Weights of a small self-supervised image encoder.
Training: soap at rate 0.0034, 11200 steps, batches of 256.
Data: trained on regions of photos with short descriptions (Visual Genome), 203450 training examples.
Rows from block 5, named by matrix and row number. Each number is 50 + 12 x the weight over its row's rms, rounded and kept within 0 to 99. All counts start at 0. After the name is the row's rms in percent of the matrix's.
# f: depthwise 7x7 conv (model.blocks.5.mixer.f.weight, 128x1x7x7, trained with AdamW), a 7x7 kernel
f.33 105:55 38 52 53 40 58 49 60 48 54 35 54 62 51 52 48 36 34 52 69 44 45 16 36 13 45 42 45 54 42 70 42 66 40 74 36 62 61 49 54 47 42 47 53 55 35 51 62 43
f.34 102:48 49 37 56 56 52 41 41 56 56 61 39 35 47 60 47 40 74 75 46 58 49 49 50 99 70 46 56 46 40 25 65 59 51 50 46 50 42 36 48 53 50 48 55 41 63 56 42 41
f.35 093:53 45 37 46 48 42 52 44 65 48 23 54 56 58 54 38 38 41 56 46 46 53 32 23 47 41 53 52 46 52 76 71 72 42 74 38 53 72 71 37 46 44 51 65 57 46 56 60 58
f.36 101:45 48 57 41 54 44 43 50 58 55 52 39 70 60 40 54 52 48 29 53 38 60 75 73 58 23 41 49 63 62 61 23 26 66 52 35 51 50 37 67 37 58 49 60 45 42 56 50 46
f.37 106:41 59 32 62 50 48 44 60 43 44 63 40 50 54 57 39 62 38 51 56 48 53 58 26 47 26 54 64 42 60 47 91 78 49 44 58 42 58 50 59 45 45 48 51 40 72 32 49 59
f.38 096:55 46 36 36 65 60 36 45 40 57 42 48 46 57 44 40 52 30 24 43 50 64 68 34 19 49 44 51 47 52 81 54 49 60 64 55 41 59 61 57 43 39 53 72 49 51 69 45 54
f.39 103:40 57 46 63 57 46 48 56 51 46 37 62 57 45 55 37 34 19 42 47 53 41 60 38 19 35 32 49 65 53 57 46 77 53 61 42 62 18 66 52 47 45 54 45 49 55 55 56 40
f.40 089:57 50 37 47 40 61 59 48 60 49 38 57 39 38 53 37 39 72 64 48 45 45 32 32 86 53 42 34 53 54 37 79 54 45 66 51 43 60 42 33 40 44 37 50 37 51 36 62 48
f.41 103:44 53 50 30 58 53 55 49 48 50 42 57 54 35 59 53 56 28 55 54 61 44 50 37 01 74 51 48 53 51 61 26 74 54 64 56 42 47 43 60 51 44 49 52 61 36 56 54 52
f.42 096:57 30 42 53 55 41 56 42 60 78 41 24 52 49 50 39 52 40 39 48 52 43 53 18 09 63 47 51 46 39 46 37 55 54 46 55 58 43 62 55 53 40 44 55 36 57 38 37 57
f.43 081:32 61 51 46 69 32 45 35 76 41 42 55 57 53 49 59 57 68 48 61 42 42 51 50 29 38 38 53 38 51 23 35 23 41 39 57 40 34 44 40 57 38 58 36 45 55 54 38 58
f.44 097:52 46 59 54 35 44 48 42 53 39 52 59 45 57 56 32 42 53 69 54 55 47 60 37 39 99 71 41 40 49 42 34 80 35 56 51 55 47 42 49 51 47 56 46 43 66 39 40 54
f.45 106:43 52 46 62 31 45 32 52 55 33 65 39 50 53 50 41 47 76 12 39 50 51 41 34 49 68 69 53 49 52 37 64 49 46 36 39 27 45 48 47 37 44 51 64 46 61 50 40 62
f.46 110:55 46 44 50 54 52 39 52 53 53 47 55 58 43 37 46 05 37 33 29 65 58 61 40 80 72 66 62 50 36 34 56 42 45 48 52 55 47 44 66 42 50 48 51 49 38 55 46 60
f.47 104:57 55 58 52 52 56 44 36 61 51 50 56 65 40 55 35 49 27 54 51 64 49 39 45 15 22 54 47 52 66 61 65 23 67 40 48 56 34 59 71 41 48 59 50 57 59 37 51 50
f.48 086:59 45 46 50 48 50 59 50 63 36 60 49 43 58 43 47 20 18 23 65 42 56 56 28 47 32 39 51 48 38 48 32 41 45 52 57 49 33 56 37 56 54 27 65 59 44 50 36 58
f.49 100:45 52 55 48 46 68 25 36 45 51 47 45 53 67 59 42 43 21 46 38 45 57 52 67 52 56 27 47 35 34 41 38 18 29 52 56 49 32 43 40 60 58 51 54 42 42 32 55 43
f.50 092:47 51 57 37 52 55 43 49 49 48 30 57 58 53 59 63 51 43 60 40 53 70 55 76 86 68 60 62 42 47 47 39 47 59 62 56 54 47 68 43 66 32 43 30 75 38 48 41 47
f.51 105:52 50 55 46 53 49 63 50 56 43 66 42 64 45 46 54 47 45 24 38 33 57 42 15 28 22 50 57 59 58 50 36 56 50 61 67 39 34 51 48 40 71 34 63 52 61 43 51 42
f.52 095:42 61 69 56 55 50 61 59 50 40 65 50 58 57 55 51 53 53 77 58 41 77 50 70 71 72 52 75 66 74 59 48 63 59 54 51 52 49 48 73 50 51 45 56 51 48 39 55 65
f.53 107:66 52 45 46 49 50 65 49 72 40 58 74 53 46 49 61 38 37 43 65 60 32 35 42 27 41 49 44 47 39 53 57 44 65 50 49 56 49 78 49 47 40 78 48 29 63 54 43 67
f.54 094:49 52 39 37 45 49 60 60 42 78 63 65 42 43 45 44 58 44 57 39 51 73 42 36 42 91 54 61 48 57 23 35 72 56 41 54 55 43 59 59 66 51 55 46 50 51 49 40 51
f.55 113:50 36 51 51 56 47 50 53 37 58 78 45 35 54 57 68 47 67 45 52 53 56 30 47 51 57 62 85 42 45 40 64 59 70 49 50 27 52 63 50 45 39 34 70 41 69 51 39 57
f.56 101:63 50 54 45 47 55 52 48 43 55 40 49 49 46 47 50 68 50 53 38 66 60 67 87 87 47 36 35 66 54 79 58 54 42 56 41 64 54 42 45 50 38 59 41 59 41 50 60 50
f.57 102:43 46 47 64 60 47 40 48 77 40 45 41 46 56 42 46 29 52 56 63 43 51 52 70 98 80 61 50 54 59 54 59 46 66 46 46 41 58 54 50 47 43 62 44 51 42 45 56 59
f.58 092:36 53 56 45 58 38 58 51 61 60 30 48 60 54 44 50 33 36 68 47 38 68 45 05 13 52 47 58 48 54 53 32 46 50 52 48 59 47 50 50 46 45 35 59 49 41 60 54 54
f.59 113:49 53 56 51 65 55 51 63 49 50 68 58 44 40 42 41 82 65 63 50 57 56 47 88 72 82 61 46 54 69 52 55 45 43 50 51 43 52 56 48 64 61 51 50 52 38 63 41 50
f.60 111:39 54 42 55 49 44 49 53 44 54 45 42 61 47 42 38 33 53 72 48 49 39 39 55 49 75 73 25 53 50 52 55 78 74 55 41 48 32 38 60 34 64 52 41 33 61 58 31 46
f.61 084:41 45 59 60 44 58 38 52 56 62 47 60 58 54 85 58 64 49 72 59 55 60 61 66 63 32 75 48 53 62 57 75 55 46 41 51 32 60 57 53 40 63 40 58 36 69 41 47 48
f.62 084:47 56 40 57 48 56 43 40 42 52 52 47 57 38 44 69 16 35 45 50 41 60 59 34 26 47 40 50 42 28 32 55 51 39 43 52 62 26 76 47 62 50 58 46 32 68 50 44 54
f.63 088:53 54 36 71 59 54 52 38 54 55 64 58 46 48 52 57 41 69 52 58 56 60 38 35 57 40 56 41 47 61 60 68 46 49 45 56 52 52 79 73 38 51 34 48 38 84 42 27 66
f.64 089:55 62 52 47 51 52 42 57 37 50 39 57 52 54 35 45 32 41 74 26 57 43 67 35 55 86 53 49 23 29 43 32 38 30 42 54 64 55 43 58 56 55 52 46 53 48 55 46 54
f.65 093:42 59 45 70 57 54 66 53 28 53 61 52 49 60 65 78 60 38 52 51 62 58 52 47 44 68 53 50 73 60 47 25 35 54 68 57 62 38 36 41 60 54 63 63 32 54 52 54 69
f.66 099:70 39 50 43 68 48 48 45 52 40 53 45 48 54 49 62 51 73 43 45 55 68 45 46 86 67 57 52 49 35 18 29 36 39 50 59 56 25 45 52 63 57 56 50 42 56 46 49 52
f.67 098:51 42 64 44 46 61 68 52 58 54 49 58 47 48 50 45 63 67 50 59 57 43 48 37 50 59 46 29 30 22 19 34 38 25 39 45 58 50 70 52 45 58 70 49 31 44 49 55 60
f.68 105:57 42 46 43 62 45 54 43 60 53 54 40 43 51 54 52 38 73 53 43 39 50 40 30 96 81 41 45 63 60 50 68 53 66 48 44 47 51 56 31 68 52 44 52 48 54 48 43 44
f.69 109:53 38 42 29 49 39 51 59 44 69 48 20 53 50 44 27 44 33 27 53 47 52 59 59 42 48 59 37 16 48 67 30 31 57 52 46 60 48 44 54 51 43 42 54 40 36 45 41 48
f.70 092:57 46 55 85 34 60 58 49 47 75 44 41 56 53 64 52 61 61 63 47 59 47 62 48 51 83 59 56 70 33 68 50 58 60 64 66 37 54 55 47 45 50 52 68 52 41 52 66 50
f.71 100:47 63 50 33 57 43 47 57 43 42 67 36 54 53 52 43 56 62 48 58 36 56 70 85 89 57 63 40 27 59 70 51 59 38 45 59 43 52 47 52 53 43 44 46 43 59 47 63 41
f.72 101:52 78 43 36 47 54 55 44 49 47 55 58 58 32 51 43 64 70 34 54 41 21 39 66 26 32 33 41 47 44 51 58 63 44 54 50 39 64 60 62 48 26 51 42 33 59 56 54 51
f.73 102:55 44 43 63 31 47 57 52 40 65 26 56 59 40 56 55 82 70 45 75 60 33 43 58 60 27 36 37 41 52 52 41 26 32 55 56 47 51 44 64 51 44 44 51 57 41 47 55 50
f.74 109:56 35 64 45 56 62 33 48 41 53 42 53 54 53 65 62 41 64 52 65 44 50 49 20 19 42 34 66 47 51 29 57 73 40 59 37 56 40 63 69 32 46 50 48 48 58 39 51 54
f.75 105:50 48 36 81 33 51 48 47 49 47 58 55 49 48 44 54 38 78 53 44 48 61 54 82 81 51 60 55 47 48 14 58 35 54 52 51 47 56 55 43 47 54 54 53 36 64 46 50 43
f.76 101:39 55 60 59 36 49 49 52 45 40 38 63 51 38 55 44 76 41 22 28 66 43 39 19 31 53 56 34 42 38 31 29 51 63 38 48 59 55 53 55 37 55 51 59 46 55 52 46 49
f.77 108:42 58 78 34 54 53 35 35 41 56 50 42 65 44 44 61 45 61 77 42 46 56 76 82 57 50 78 46 48 47 59 32 39 40 44 48 44 41 65 50 43 55 47 56 52 42 49 51 52
f.78 111:51 47 71 49 64 54 51 54 56 69 61 44 48 57 49 53 29 36 40 82 41 61 56 30 39 39 63 40 38 33 60 56 58 69 41 68 41 68 55 59 67 46 44 63 49 66 40 55 49
f.79 109:50 50 46 50 55 46 51 58 49 52 59 55 50 44 44 43 44 54 42 58 56 52 51 05 02 55 57 55 59 57 26 36 66 46 58 47 55 35 41 66 58 47 56 51 47 50 54 43 50
f.80 099:57 40 49 52 51 45 54 45 60 51 48 50 47 50 52 43 58 52 30 63 40 53 52 70 99 07 42 45 56 50 34 64 41 54 55 48 45 48 55 47 45 51 52 47 45 63 40 56 55
f.81 100:60 35 51 58 46 61 45 66 42 52 51 56 55 54 42 61 51 68 30 45 52 57 61 74 89 88 60 60 59 33 56 49 72 43 56 46 51 49 48 45 46 43 48 60 51 56 50 53 50
f.82 103:53 35 54 50 52 56 45 48 61 49 50 61 43 57 48 49 40 57 42 54 50 54 60 35 25 22 42 46 64 49 31 21 43 31 73 44 56 49 44 80 68 46 71 47 51 46 42 46 55
f.83 092:53 38 56 67 65 55 54 56 52 72 59 72 43 40 73 60 59 61 66 55 71 47 37 61 44 67 68 74 58 49 72 59 55 49 51 65 63 52 70 49 50 60 37 62 48 58 46 57 45
f.84 109:49 50 73 33 48 51 55 58 51 49 47 54 61 38 46 60 77 35 09 50 64 56 52 79 50 52 35 39 48 41 46 56 49 68 52 50 37 65 48 40 48 52 46 59 69 42 43 45 54
f.85 101:55 51 58 42 50 64 53 46 44 40 40 48 47 45 50 63 56 80 46 56 57 63 54 54 67 76 41 50 28 36 13 28 40 40 54 59 43 68 41 67 46 51 51 58 39 40 47 56 53
f.86 095:42 57 53 42 56 38 55 49 55 57 53 41 50 44 38 42 59 43 39 56 55 57 41 58 64 52 35 50 52 37 20 00 42 51 44 49 55 54 31 68 56 41 47 56 52 38 47 58 45
f.87 112:55 44 68 38 61 52 53 43 54 49 60 60 39 50 49 45 48 70 65 59 55 37 42 43 89 82 43 50 42 40 54 32 32 50 30 64 45 57 33 52 44 58 40 53 46 48 37 61 50
f.88 083:43 43 43 66 60 46 43 62 35 43 50 45 63 43 62 54 55 68 48 58 55 47 65 84 40 46 34 50 43 57 74 71 73 43 42 54 45 57 81 37 58 47 53 41 51 63 42 58 49
f.89 099:51 51 44 60 53 54 49 31 62 46 28 61 49 52 63 40 39 53 64 53 28 38 50 38 36 35 48 44 47 47 16 32 33 40 26 46 49 34 32 72 57 42 53 45 42 58 57 43 50
f.90 099:42 62 34 70 39 58 43 47 45 50 52 36 50 57 58 44 66 46 41 55 52 44 64 94 50 14 49 44 47 41 44 69 50 55 45 52 37 47 49 60 49 40 52 54 43 70 32 47 56
f.91 106:52 59 42 50 55 35 58 41 50 54 28 58 60 51 37 51 49 49 55 46 35 69 52 65 70 99 80 54 48 52 45 41 67 41 50 46 52 48 43 52 45 51 53 51 38 58 46 54 53
f.92 125:60 44 61 64 47 47 55 56 39 50 75 46 47 53 55 60 62 60 61 60 59 43 57 63 92 73 63 53 57 59 74 69 59 46 67 49 45 57 66 43 58 46 49 65 56 64 48 48 52
f.93 082:51 33 48 32 39 57 35 40 55 34 32 57 61 34 35 47 70 47 33 38 49 59 56 61 72 41 45 40 32 44 55 47 32 48 43 40 32 32 61 58 36 32 42 54 38 30 44 49 55
f.94 095:54 45 60 45 42 56 47 50 49 33 57 38 38 63 54 47 47 64 47 57 40 42 57 77 99 50 51 46 47 40 53 61 40 48 46 55 59 35 34 51 55 45 42 46 63 40 60 41 60
f.95 108:62 41 51 47 53 62 34 39 63 84 41 42 45 57 45 55 88 52 33 49 42 64 52 54 45 63 58 67 51 50 44 49 82 49 43 45 67 40 63 55 45 42 46 43 58 60 40 52 46
f.96 086:37 56 48 43 54 50 52 55 41 60 45 43 57 47 62 70 57 39 54 40 53 54 42 52 84 74 52 65 52 51 76 70 76 61 46 50 37 53 44 33 33 46 53 64 45 29 39 52 60