config.yaml
translate: 0.12
method: "simclr"
isotropic: false
norm: "layernorm_no_bias"
patch_size: [2, 2]
adamw_lr_other_params: 0.0016
batch_size: 256
epochs: 14.1
warmup_steps: 220
Rows from block 7 of a small self-supervised image encoder, named by matrix and row number. Rows with one number belong to one neuron. Each number is 500 + 25 x the weight over its row's rms, rounded and kept within 0 to 999. All counts start at 0. Numbers have three digits each.
After each neuron's rows are labels from the 100 images, of 14848, where the neuron reaches its highest value: "top examples" is what is common among them. Only what is clearly more common there than usual is listed. The data: regions of photos with short descriptions (Visual Genome). In brackets: how many of the 100.
# fc1: MLP up (model.blocks.7.mlp.fc1.weight, 768x128), inputs 32-63
# fc2: MLP down (model.blocks.7.mlp.fc2.weight, 128x768, transposed), outputs 32-63

fc1.59:522538518475521482482490498451501493491459490507497495514473487530489488525515519504505499507486
fc2.59:449505535495453513509527473547523474491564507511501482447519509483514436505524500528470500508464
top examples: text has "man" (25)

fc1.357:533484493516506537465469514502497500468434467525510456503507512474533493497504506490526567535506
fc2.357:460498485517453536566466538509510478523450509468475490520499509463545510469499529489462511492508
top examples: text has "sky" (43); text has "blue" (26)

fc1.95:506491529460509490482510515528501500519436503516497472484523480513467533511468528502527536494488
fc2.95:507440505521500542531469526517478525500475468489484516499510517493501500499464560503487508440479
top examples: text has "sky" (26)

fc1.653:527496488513521529500534496480505508527528417535503512481528497490501528485483567509542457537460
fc2.653:488470491524492498494509494506542557475489495511460513481502522471473525510523471525454495526517
top examples: text has "sign" (32)

fc1.70:520505484519495567483531472489482470537503500473508445461517492488510508499491497485503508505481
fc2.70:471478495491484465501519481521503496559506446516486476490492489526494486482528454499451495539495
top examples: text has "man" (28)

fc1.304:561560463520495500488526474456539485526461482497487514488535496514496495500510499533470462538511
fc2.304:485539499554487482493457463516503451478521482474491528468512556468496504521498489501544508499519
top examples: text has "white" (28)

fc1.679:500540530469483500480480451464504478511486533491462491543455512501459543513511515479468471536461
fc2.679:521463488441466535481520485526534537444560471511532531526518531527462505473493473452504465532491
top examples: text has "sky" (31)