Rows from block 2 of a small self-supervised image encoder, named by matrix and row number. Rows with one number belong to one neuron. Each number is 128 + 24 x the weight over its row's rms, rounded and kept within 0 to 255. All counts start at 0. Numbers have three digits each.
After each neuron's rows are labels from the 100 images, of 14848, where the neuron reaches its highest value: "peak at" is the part of the image that holds the peak. Only what is clearly more common there than usual is listed. The data: regions of photos with short descriptions (Visual Genome). In brackets: how many of the 100.
# fc1: MLP up (model.blocks.2.mlp.fc1.weight, 384x64), inputs 0-31
# fc2: MLP down (model.blocks.2.mlp.fc2.weight, 64x384, transposed), outputs 0-31

fc1.146:128137180098090164121108128093112089144106108100160123118146168116130130142094102117116137136161
fc2.146:105138084121124115132107102130144161101158119138135141145126120125118152143111116165145132115150
peak at: top left (25)

fc1.102:120136152138131128152144095164151116147143077133129132136128157117144180117121143147126072143102
fc2.102:148115160096117147099160133131155134115132151106148187150143088142136171179092153176109145112137
peak at: top right (30)

fc1.259:118134083110141124162133135130131114089077126169146127100136159095150155146132161111097159077108
fc2.259:131189153148149101140143174151105097158151132119141138123162106115107112132140108136151136146111
peak at: bottom left (26)

fc1.251:110143125115148170129147142146136135177095100127129073071072138117130187158119130145116113157140
fc2.251:158176113147098153115148159128110101150111109140124177133156100123150121135115145120138113135120
peak at: top right (25)

fc1.186:095110134143113144113103121109181127135149128105103094142121110103085128142103171108140131097119
fc2.186:121164146178149182125096153110138136093066133164143130128117140128056133134132142116113141140088
peak at: bottom centre (32)

fc1.9:109136127135144140120104138131125125136157133110114124165166185102105147106130098094185140105131
fc2.9:127122133202137132123082099132110116126127086150099117151146101106136105130139142131129137129117
peak at: bottom left (25)

fc1.170:122154131107129119117123130138109150154159122106141101104136133133130126080160054121118104109147
fc2.170:118151136116144099139128124144136150127119153149134119145143136117145124085104109134102149128135
peak at: top right (26)

fc1.171:151118120134146124136132137125152125120132126137143152125143137156145126127129140129104072111146
fc2.171:126112115128115111093108153097139093181144128086122148130160157153119111097123116136153083167158
peak at: top left (26)

fc1.143:148122118087133155133141102124107107109121131169096114167091110163137124118140157094128121168165
fc2.143:136098110146124146120118169170133152133094148104111123124165080149147143122106114141092189148164
peak at: top right (34); bottom right (29)

fc1.111:112093113096121128168172157123122119131138109194123103133049143118124116135116126110118142132098
fc2.111:169129095147144157128113130165108127129066131128165116114127117121114169101133178150086109151123
peak at: bottom left (26)

fc1.151:154125156094167090164120132157197142107153118134156163100119118145123116115139113091091113167149
fc2.151:122089152147136116163132104096153105140146143153121154155123078123130159121146134121159181151151
peak at: top right (49)

fc1.309:111112127125121098108131151152125134149126114131134136102127167155135150132084150089178124161149
fc2.309:145104104140135131105080156080152138148139158118153097117115096121127150145135141137115154141107
peak at: bottom centre (32); bottom left (31)

fc1.142:111120150093131139155097186108151128121138118159152105051147094136131128148122122160107138197120
fc2.142:161142155151137114182157122110157119154123108153183134155125114149105115135135127123180118088107
peak at: top right (46)

fc1.14:115130182151124136136166125114140136055204126102129108151153118174157133144091122085144129120104
fc2.14:167109131166176102130159120126143114134131160115143153118108148125150134157143141136134156153113
peak at: top left (36)

fc1.139:141115143154115172163118170112102139138117142137124137125125128136171147111106095073149116119089
fc2.139:116125158158117109100145115117110091129124132117094133105185109111131158113124181179091144128116
peak at: top centre (35)

fc1.157:115104112162145087127138135116134118120145097160067127167120106135141105120157151118145122120090
fc2.157:103147163148161141104122119153175154146161098130112126106083120119132142128147093112121132143159
peak at: top left (25)

fc1.241:114119135118125109171148135126120123135128106175126147118066134118144124142110147118097140139123
fc2.241:144082117144109143165139109118103098151122113147104123159137117147127153079136164114118126154157
peak at: bottom left (32)

fc1.204:102128143153107152160085135154150132161138138087131112123164080155164113152086173119087111160141
fc2.204:177107134112107143156145182127157167117098142122141163116132126159117131165090134134117095126122
peak at: bottom left (25); top right (25)

fc1.174:109109127128181121122145113103130139104123160113123127149127145116139089082133123145109145132172
fc2.174:133145138113156124111156145131093134114170170119145147142136083133121124138101127131148146114136
peak at: bottom left (25)

fc1.100:149117124143128132133174065151119131115165128094112152146134136210173147124155122126100123143171
fc2.100:110128130073145142093102143169124159131128109127101123123122112139109081124136108090149095148123
peak at: top centre (31); top right (28)

fc1.177:119122140160115125141133133144128118133122148083146125180120068154112122159120127077142165119146
fc2.177:120147155158137152111110131139110139111109108146187131116123104135106125147137144121157133103166
peak at: bottom left (41)

fc1.366:158133153196132168141113143113127125119088115108144112166140159190154108134107112123057104137128
fc2.366:106122130112116117110147123112129165130136147114180132154119109169135118142153179126133149128150
peak at: bottom right (57)

fc1.264:138139116122121143130132144135129141128135122110009132141145147126145116124133046130138171131126
fc2.264:123098121122107122129089136130137148154149123114140138138088164177096102158151102109099129093126
peak at: bottom left (36)

fc1.214:118114132159146117115125126104122158122133107119246143113130106131143128123114189125118113120116
fc2.214:121113118148159148098081142107165117155150164137182151130107163154104093140156104111124129120136
peak at: bottom left (47)

fc1.181:061133135121074162165114151129111128139143142174148105152147116122156118102139112143105114124157
fc2.181:140120130133142089127147142116127145115122140150134108097094134149133151105145160155114128132187
peak at: top left (26)

fc1.215:134113103130101128128038149156135109115079117165109122096121089133134104112131137140146099164138
fc2.215:172103113130156109167135171151136117103086107099137091139149143136107131156144134116153119112165
peak at: bottom right (41)

fc1.34:093116155150114074082123155112144108100129158101103140126077109099113152099175136128139089112129
fc2.34:102146165112151100124130168109103103132101116165079111141112108095145107142131117112110106117144
peak at: top right (31)

fc1.234:182143125132105135142127115151184113131140155068143124175136110146176133128143124148159132141074
fc2.234:113133160143105133128152145131099130126116174114071075113120102140139108130108178177129103137094
peak at: top left (34)

fc1.37:176148140115163097150128155141165124108120168094148116107102114194130115137139110115147129149171
fc2.37:118123124128133182176085140116115137121121102130098110142131121131125137147107126133122167080094
peak at: bottom right (32); top right (30)

fc1.337:186117119147130143074153100136118111146126128146150149187130115115117082102137113123179121174145
fc2.337:126133147130125132159087151129132104147091114105105121109153155127117136121104119122121123087113
peak at: top left (25)

fc1.288:140122089114133098138129108139157120102112101131137139113132147099147136108111101119134111133122
fc2.288:173137135096135161137076139114126092170149153098135160118181134101170109140108121129139096152094
peak at: top right (37); top left (29)

fc1.356:104103107140181142124098140141175119127159128110135103123130175134108118131164151129095160122115
fc2.356:159122127125138118133136117069103130087158148150117091136098112146090127125162145118147150114126
peak at: middle right (29)

fc1.25:137119121155131139123189162130093105143122132103119189123131170123129101119087098088167135154106
fc2.25:116088119151129110136117155134120135176125151160122062091134175143167108129118150158133143148094
peak at: bottom centre (38)

fc1.123:085122124140094117138125105130128083127146135168172098140138144091107137074133117150128127097106
fc2.123:103143156124123117130132118181072112151113138142111135139092126123097135149148129155144144141165
peak at: bottom right (25)

fc1.69:115109145137152165097114138132123121139137159133125120123119116132110145151129154121148183099108
fc2.69:155114122138110122119100122163169127131144148096113184166121184142122107103123084140108105160116
peak at: bottom left (33)

fc1.357:179130126100131162120125124154167117110119131104099094108078118170114138119112140118103120126129
fc2.357:135141119106076140134138133097141125156112121135082094136123126073107146135133154122140164104154
peak at: top right (32)

fc1.230:108135129121144169133144148114109103147112073108086094116092123220129154153126157112136123137143
fc2.230:128163130100144123125117144149141111119119099101126157125117116154055111141112142159136182111106
peak at: bottom left (27)

fc1.77:166135100132122127099174165117113123089149150148135116136140129181156123114122115126128148236124
fc2.77:118135071142101105112139134111151130153098100132134179094167149153117174121147100141086129123151
peak at: top centre (33)

fc1.371:125098029140107167136090144162142109163117116131147130098134154064137138118137157128106102115147
fc2.371:154115114117150135160081138088075114111149163125110151158132138130110107139123101081081136136137
peak at: top right (28)

fc1.227:150170231103131093115154115114133120122133151086158124118099099152130134149113110105128138134063
fc2.227:195147111135114115166131116138120115135160187155133158164128145144128117117137093089056120129097
peak at: top left (35); middle left (34)

fc1.340:111113111160144116172155099133122131166107119140110111096111162115127112126126122169108123149115
fc2.340:173122152170108149109133145119162068172165101117128136125105090118149155133158131106114119139167
peak at: top right (33)

fc1.313:129132148125103185121120131147131115150117070113132127119123133141123133110114135128125145138038
fc2.313:165113105144146122129153121158086102117140171126123149152137135128119075110122073096144112148148
peak at: top left (34); bottom left (27)

fc1.211:119105172139166213114118147113126119134119107099122133129125120124126139127121114125115167117097
fc2.211:175124115097157127113121103157128128110144134148130194147180150124130122121118104124120121125137
peak at: middle left (33); bottom left (27)

fc1.299:139102112104114123139080118124118151118125148138141113158147182150063135154079155109124120108097
fc2.299:119117109167159146150076153129151104116140097097148117138137128131075149103139146115100136128126
peak at: top right (48)

fc1.94:132134112126144067134145134106116154106139174154129143156123128138140125182133125143104100124220
fc2.94:153140116127139127114141109118079107103141125123102127123147134127110093103139066083162138148185
peak at: bottom left (41)

fc1.280:133084125129107162126130105124106101117128125127115170136140128213165127116130113120153121096129
fc2.280:115102087163143126111125133149118164114128131108146124129152126120154132161152163161116117118117
peak at: top left (48)

fc1.282:123140105115106115125151152129157102160113076037166148109183100103130134105134101118108120110163
fc2.282:167143149153130147144159177129150138118116091164128146140125134107123103157116162128145149144184
peak at: top right (43); top left (31)

fc1.130:133114132122135129156131124125061135122147126130135127109052098146159137155106138183125119155122
fc2.130:128137130120142129126125109115114141130140107147146163093162126085117153149131129102151213111097
peak at: top centre (29)

fc1.256:116107133168118163115146129108116109125116119119140054083124150192134132123127151114134094126140
fc2.256:086098132107121092123138076132136149111141145153122143114071119147061114105148124133148149126135
peak at: top left (33)

fc1.353:107132112103137122102118121152109125134125146143109131138118137133137118162123139125153148144159
fc2.353:121092109135101151137167120117151147128150174111131145134117139160116122130076103122108102114099
peak at: top right (30)

fc1.11:123126102115144093107135132187129233134127111137085139141127126149136111140135115125130121133105
fc2.11:127114108109143138123089091129129178123134123121100158115126163165089113161128095139135118083092
peak at: bottom left (27)

fc1.167:126138128109129115122139130137133125097111142147164146122163112147160179149097129112062158138147
fc2.167:119119105110124164135105146115117131154140112111071100170104099112119129146102147082138155124145
peak at: top left (39)

fc1.90:106130134136136129136141117127133155135127125134123078134063136133137140116109166112129127133122
fc2.90:127126148141140129099147158124114145124122153154135149096216128106130140097108128117139154115108
peak at: top left (25)

fc1.202:157146101156177152110115114130125133101038112144117110062114150131133169145100141106128147150133
fc2.202:153160133100155076144105165142168111135140117138101140163180143143149134136143107140123125136119
peak at: top left (28)

fc1.203:136115134180108159150119118188165137117117078143116153143140121171138120114139122146114119134062
fc2.203:102107129132151152106145138179122124120147148112126146099133073117153127132110138119150121102081
peak at: top left (31)

fc1.200:132180080108066093123131116105152128130155109119135115144127147145135119118143114136115126146087
fc2.200:148113100113145142130124124130165138109141130117126170135165140129141160128119097113112108118073
peak at: bottom left (28)

fc1.252:136117085121132107156139149123131091204070092114131132104052133128127139121120113157130128153104
fc2.252:177148118140138140102100129145133080184137106110123137119126102156159153157133169134130127131111
peak at: top right (42)

fc1.187:136144142165123130142130118085151080130139145077180146156156142144143121139125096133110114124166
fc2.187:142134093132111143110133145140125196107113093144148090121112125134150097147130147141175130130165
peak at: top right (40); bottom right (25)

fc1.210:146093145120125099148092154088119143134100159144123151158129123062130141128096147085088124125094
fc2.210:098161119139153151143124148163106167147113124172084140126115116110122144109198143131126121143145
peak at: bottom centre (33); bottom left (26)

fc1.212:144093219142164085095139114125149158134132131123132142125101137161108126140145096097137116129107
fc2.212:164143120120158127149102107098165094146157149140116137155159174136126106106158076109094107121134
peak at: top left (31)

fc1.115:104143148141137179093090158126087154142138102143125112144150168103144115070082121125133144133165
fc2.115:097141124153166142111076141122151123138130147108083148127149160102150172102131111137099119135115
peak at: middle left (28)

fc1.189:132098140128074136148074094136172139144120150097125155159111107124143110147152109061133112100147
fc2.189:095139124152153101128103131140130119119075138125123114115095114116101090138132126111140103123127
peak at: top centre (33)

fc1.345:115110156145131149192133128147151102148127163140102131116117118131133145133104158143130156097110
fc2.345:119073129114177096109127093150134092096142090119106135122147106079108126166124141135145126145136
peak at: top left (39); bottom left (26)

fc1.246:117130114105107142109132098143172096145138101139090094147129111157088119139108166122142095081133
fc2.246:128142157157115157117111128125116168135085116096122119108125125130098124098120140161127127130128
peak at: bottom centre (36)

fc1.24:188083097124145135127108116121132127107121161113099116136105083156159050120133130144127109129136
fc2.24:075137111169108084154116140145155170132094139100144108121106163139157133122142159117123138147133
peak at: bottom left (33)

fc1.7:058130106126127096133159152160110134131173119091112153114134140109130123088095130118112126115136
fc2.7:175126136174152163125163112116134127132125081104141129156112150114124144099126142102121086111148
peak at: top left (34)

fc1.265:108127109115152160151124107117090117145126128080138118098118173175135111117124119146159114141103
fc2.265:165149143145124128145096104099144130087122095145144159134168144138111129133120126119122161125116
peak at: top left (27)

fc1.60:128159105097116114122113109100138120148167123132122132145111155135151146141119119128097132162138
fc2.60:118144128076105126109117107163183124147138109118120136158139141143146138139083112153101111148088
peak at: bottom left (33)

fc1.98:142112132138119120125131135130152126074140116121127144148121161158147144112125074132132143135138
fc2.98:121106124149130134103078131135146131143157145125127181138123191156111138107114077114158097144110
peak at: bottom centre (33); bottom right (25)

fc1.3:140112173137123149115131117124122155138157133085135112094098118168129086090114094111139156142141
fc2.3:131117127156140139130124139089168113119126143179183155113158122112128142172145118108132136115119
peak at: bottom right (35)

fc1.262:076129136126127129189174166132095154130129110198126131136119116138129148139092133083092120174133
fc2.262:131109122127124142167129106112063100094113116119116115131112098143125157134168142166104147148173
peak at: top centre (43); top right (31)

fc1.104:142083162166119105157182112105134127125163122078115134169140143163115141184125110113132130126155
fc2.104:148147195118175157087105156130128120138138136110133111112113096135117103150134112118142108143177
peak at: top right (31)

fc1.121:134114117114146103144124100153146131138112105128114161119141152129166119118147136132162092072147
fc2.121:122115092113093114203132108104160127176135100134100130121154130149087111109112096150126094173121
peak at: top centre (31)

fc1.19:133103093115142124133114128100120132123120103158094075119104103127111155157150160116125115150126
fc2.19:145143169145108173158103148144144160130103113134131117125149121138119172106110138150105123104131
peak at: top centre (30)

fc1.17:124109099098149120125126128165119237128132142123095139141117122115127115126144108123157133136085
fc2.17:099113109128120152131111117147130177121134124125101110106110155156089114175117102153111149070108
peak at: bottom left (30); bottom right (25)

fc1.224:138158132132137113128157173122153130073151150130139167133153144123139131131131151062114140101100
fc2.224:143107117140168162119108098134109106133133127157086131120158118110131128115112167095160140127117
peak at: top right (39)

fc1.5:109109155145178130123192145139102115138133133155113140104139179120108101107117117119149173159107
fc2.5:149095129109126082128120133114103161103154150148106103146139137137153113090155139106094106176146
peak at: top right (34)

fc1.291:120075134174139121190134120124124147099165145104133157148115142153193116123109139088095139119148
fc2.291:084124119105135169078147128127067168119131127154135105145115143139123124102133158105163119163161
peak at: top centre (35); top left (33)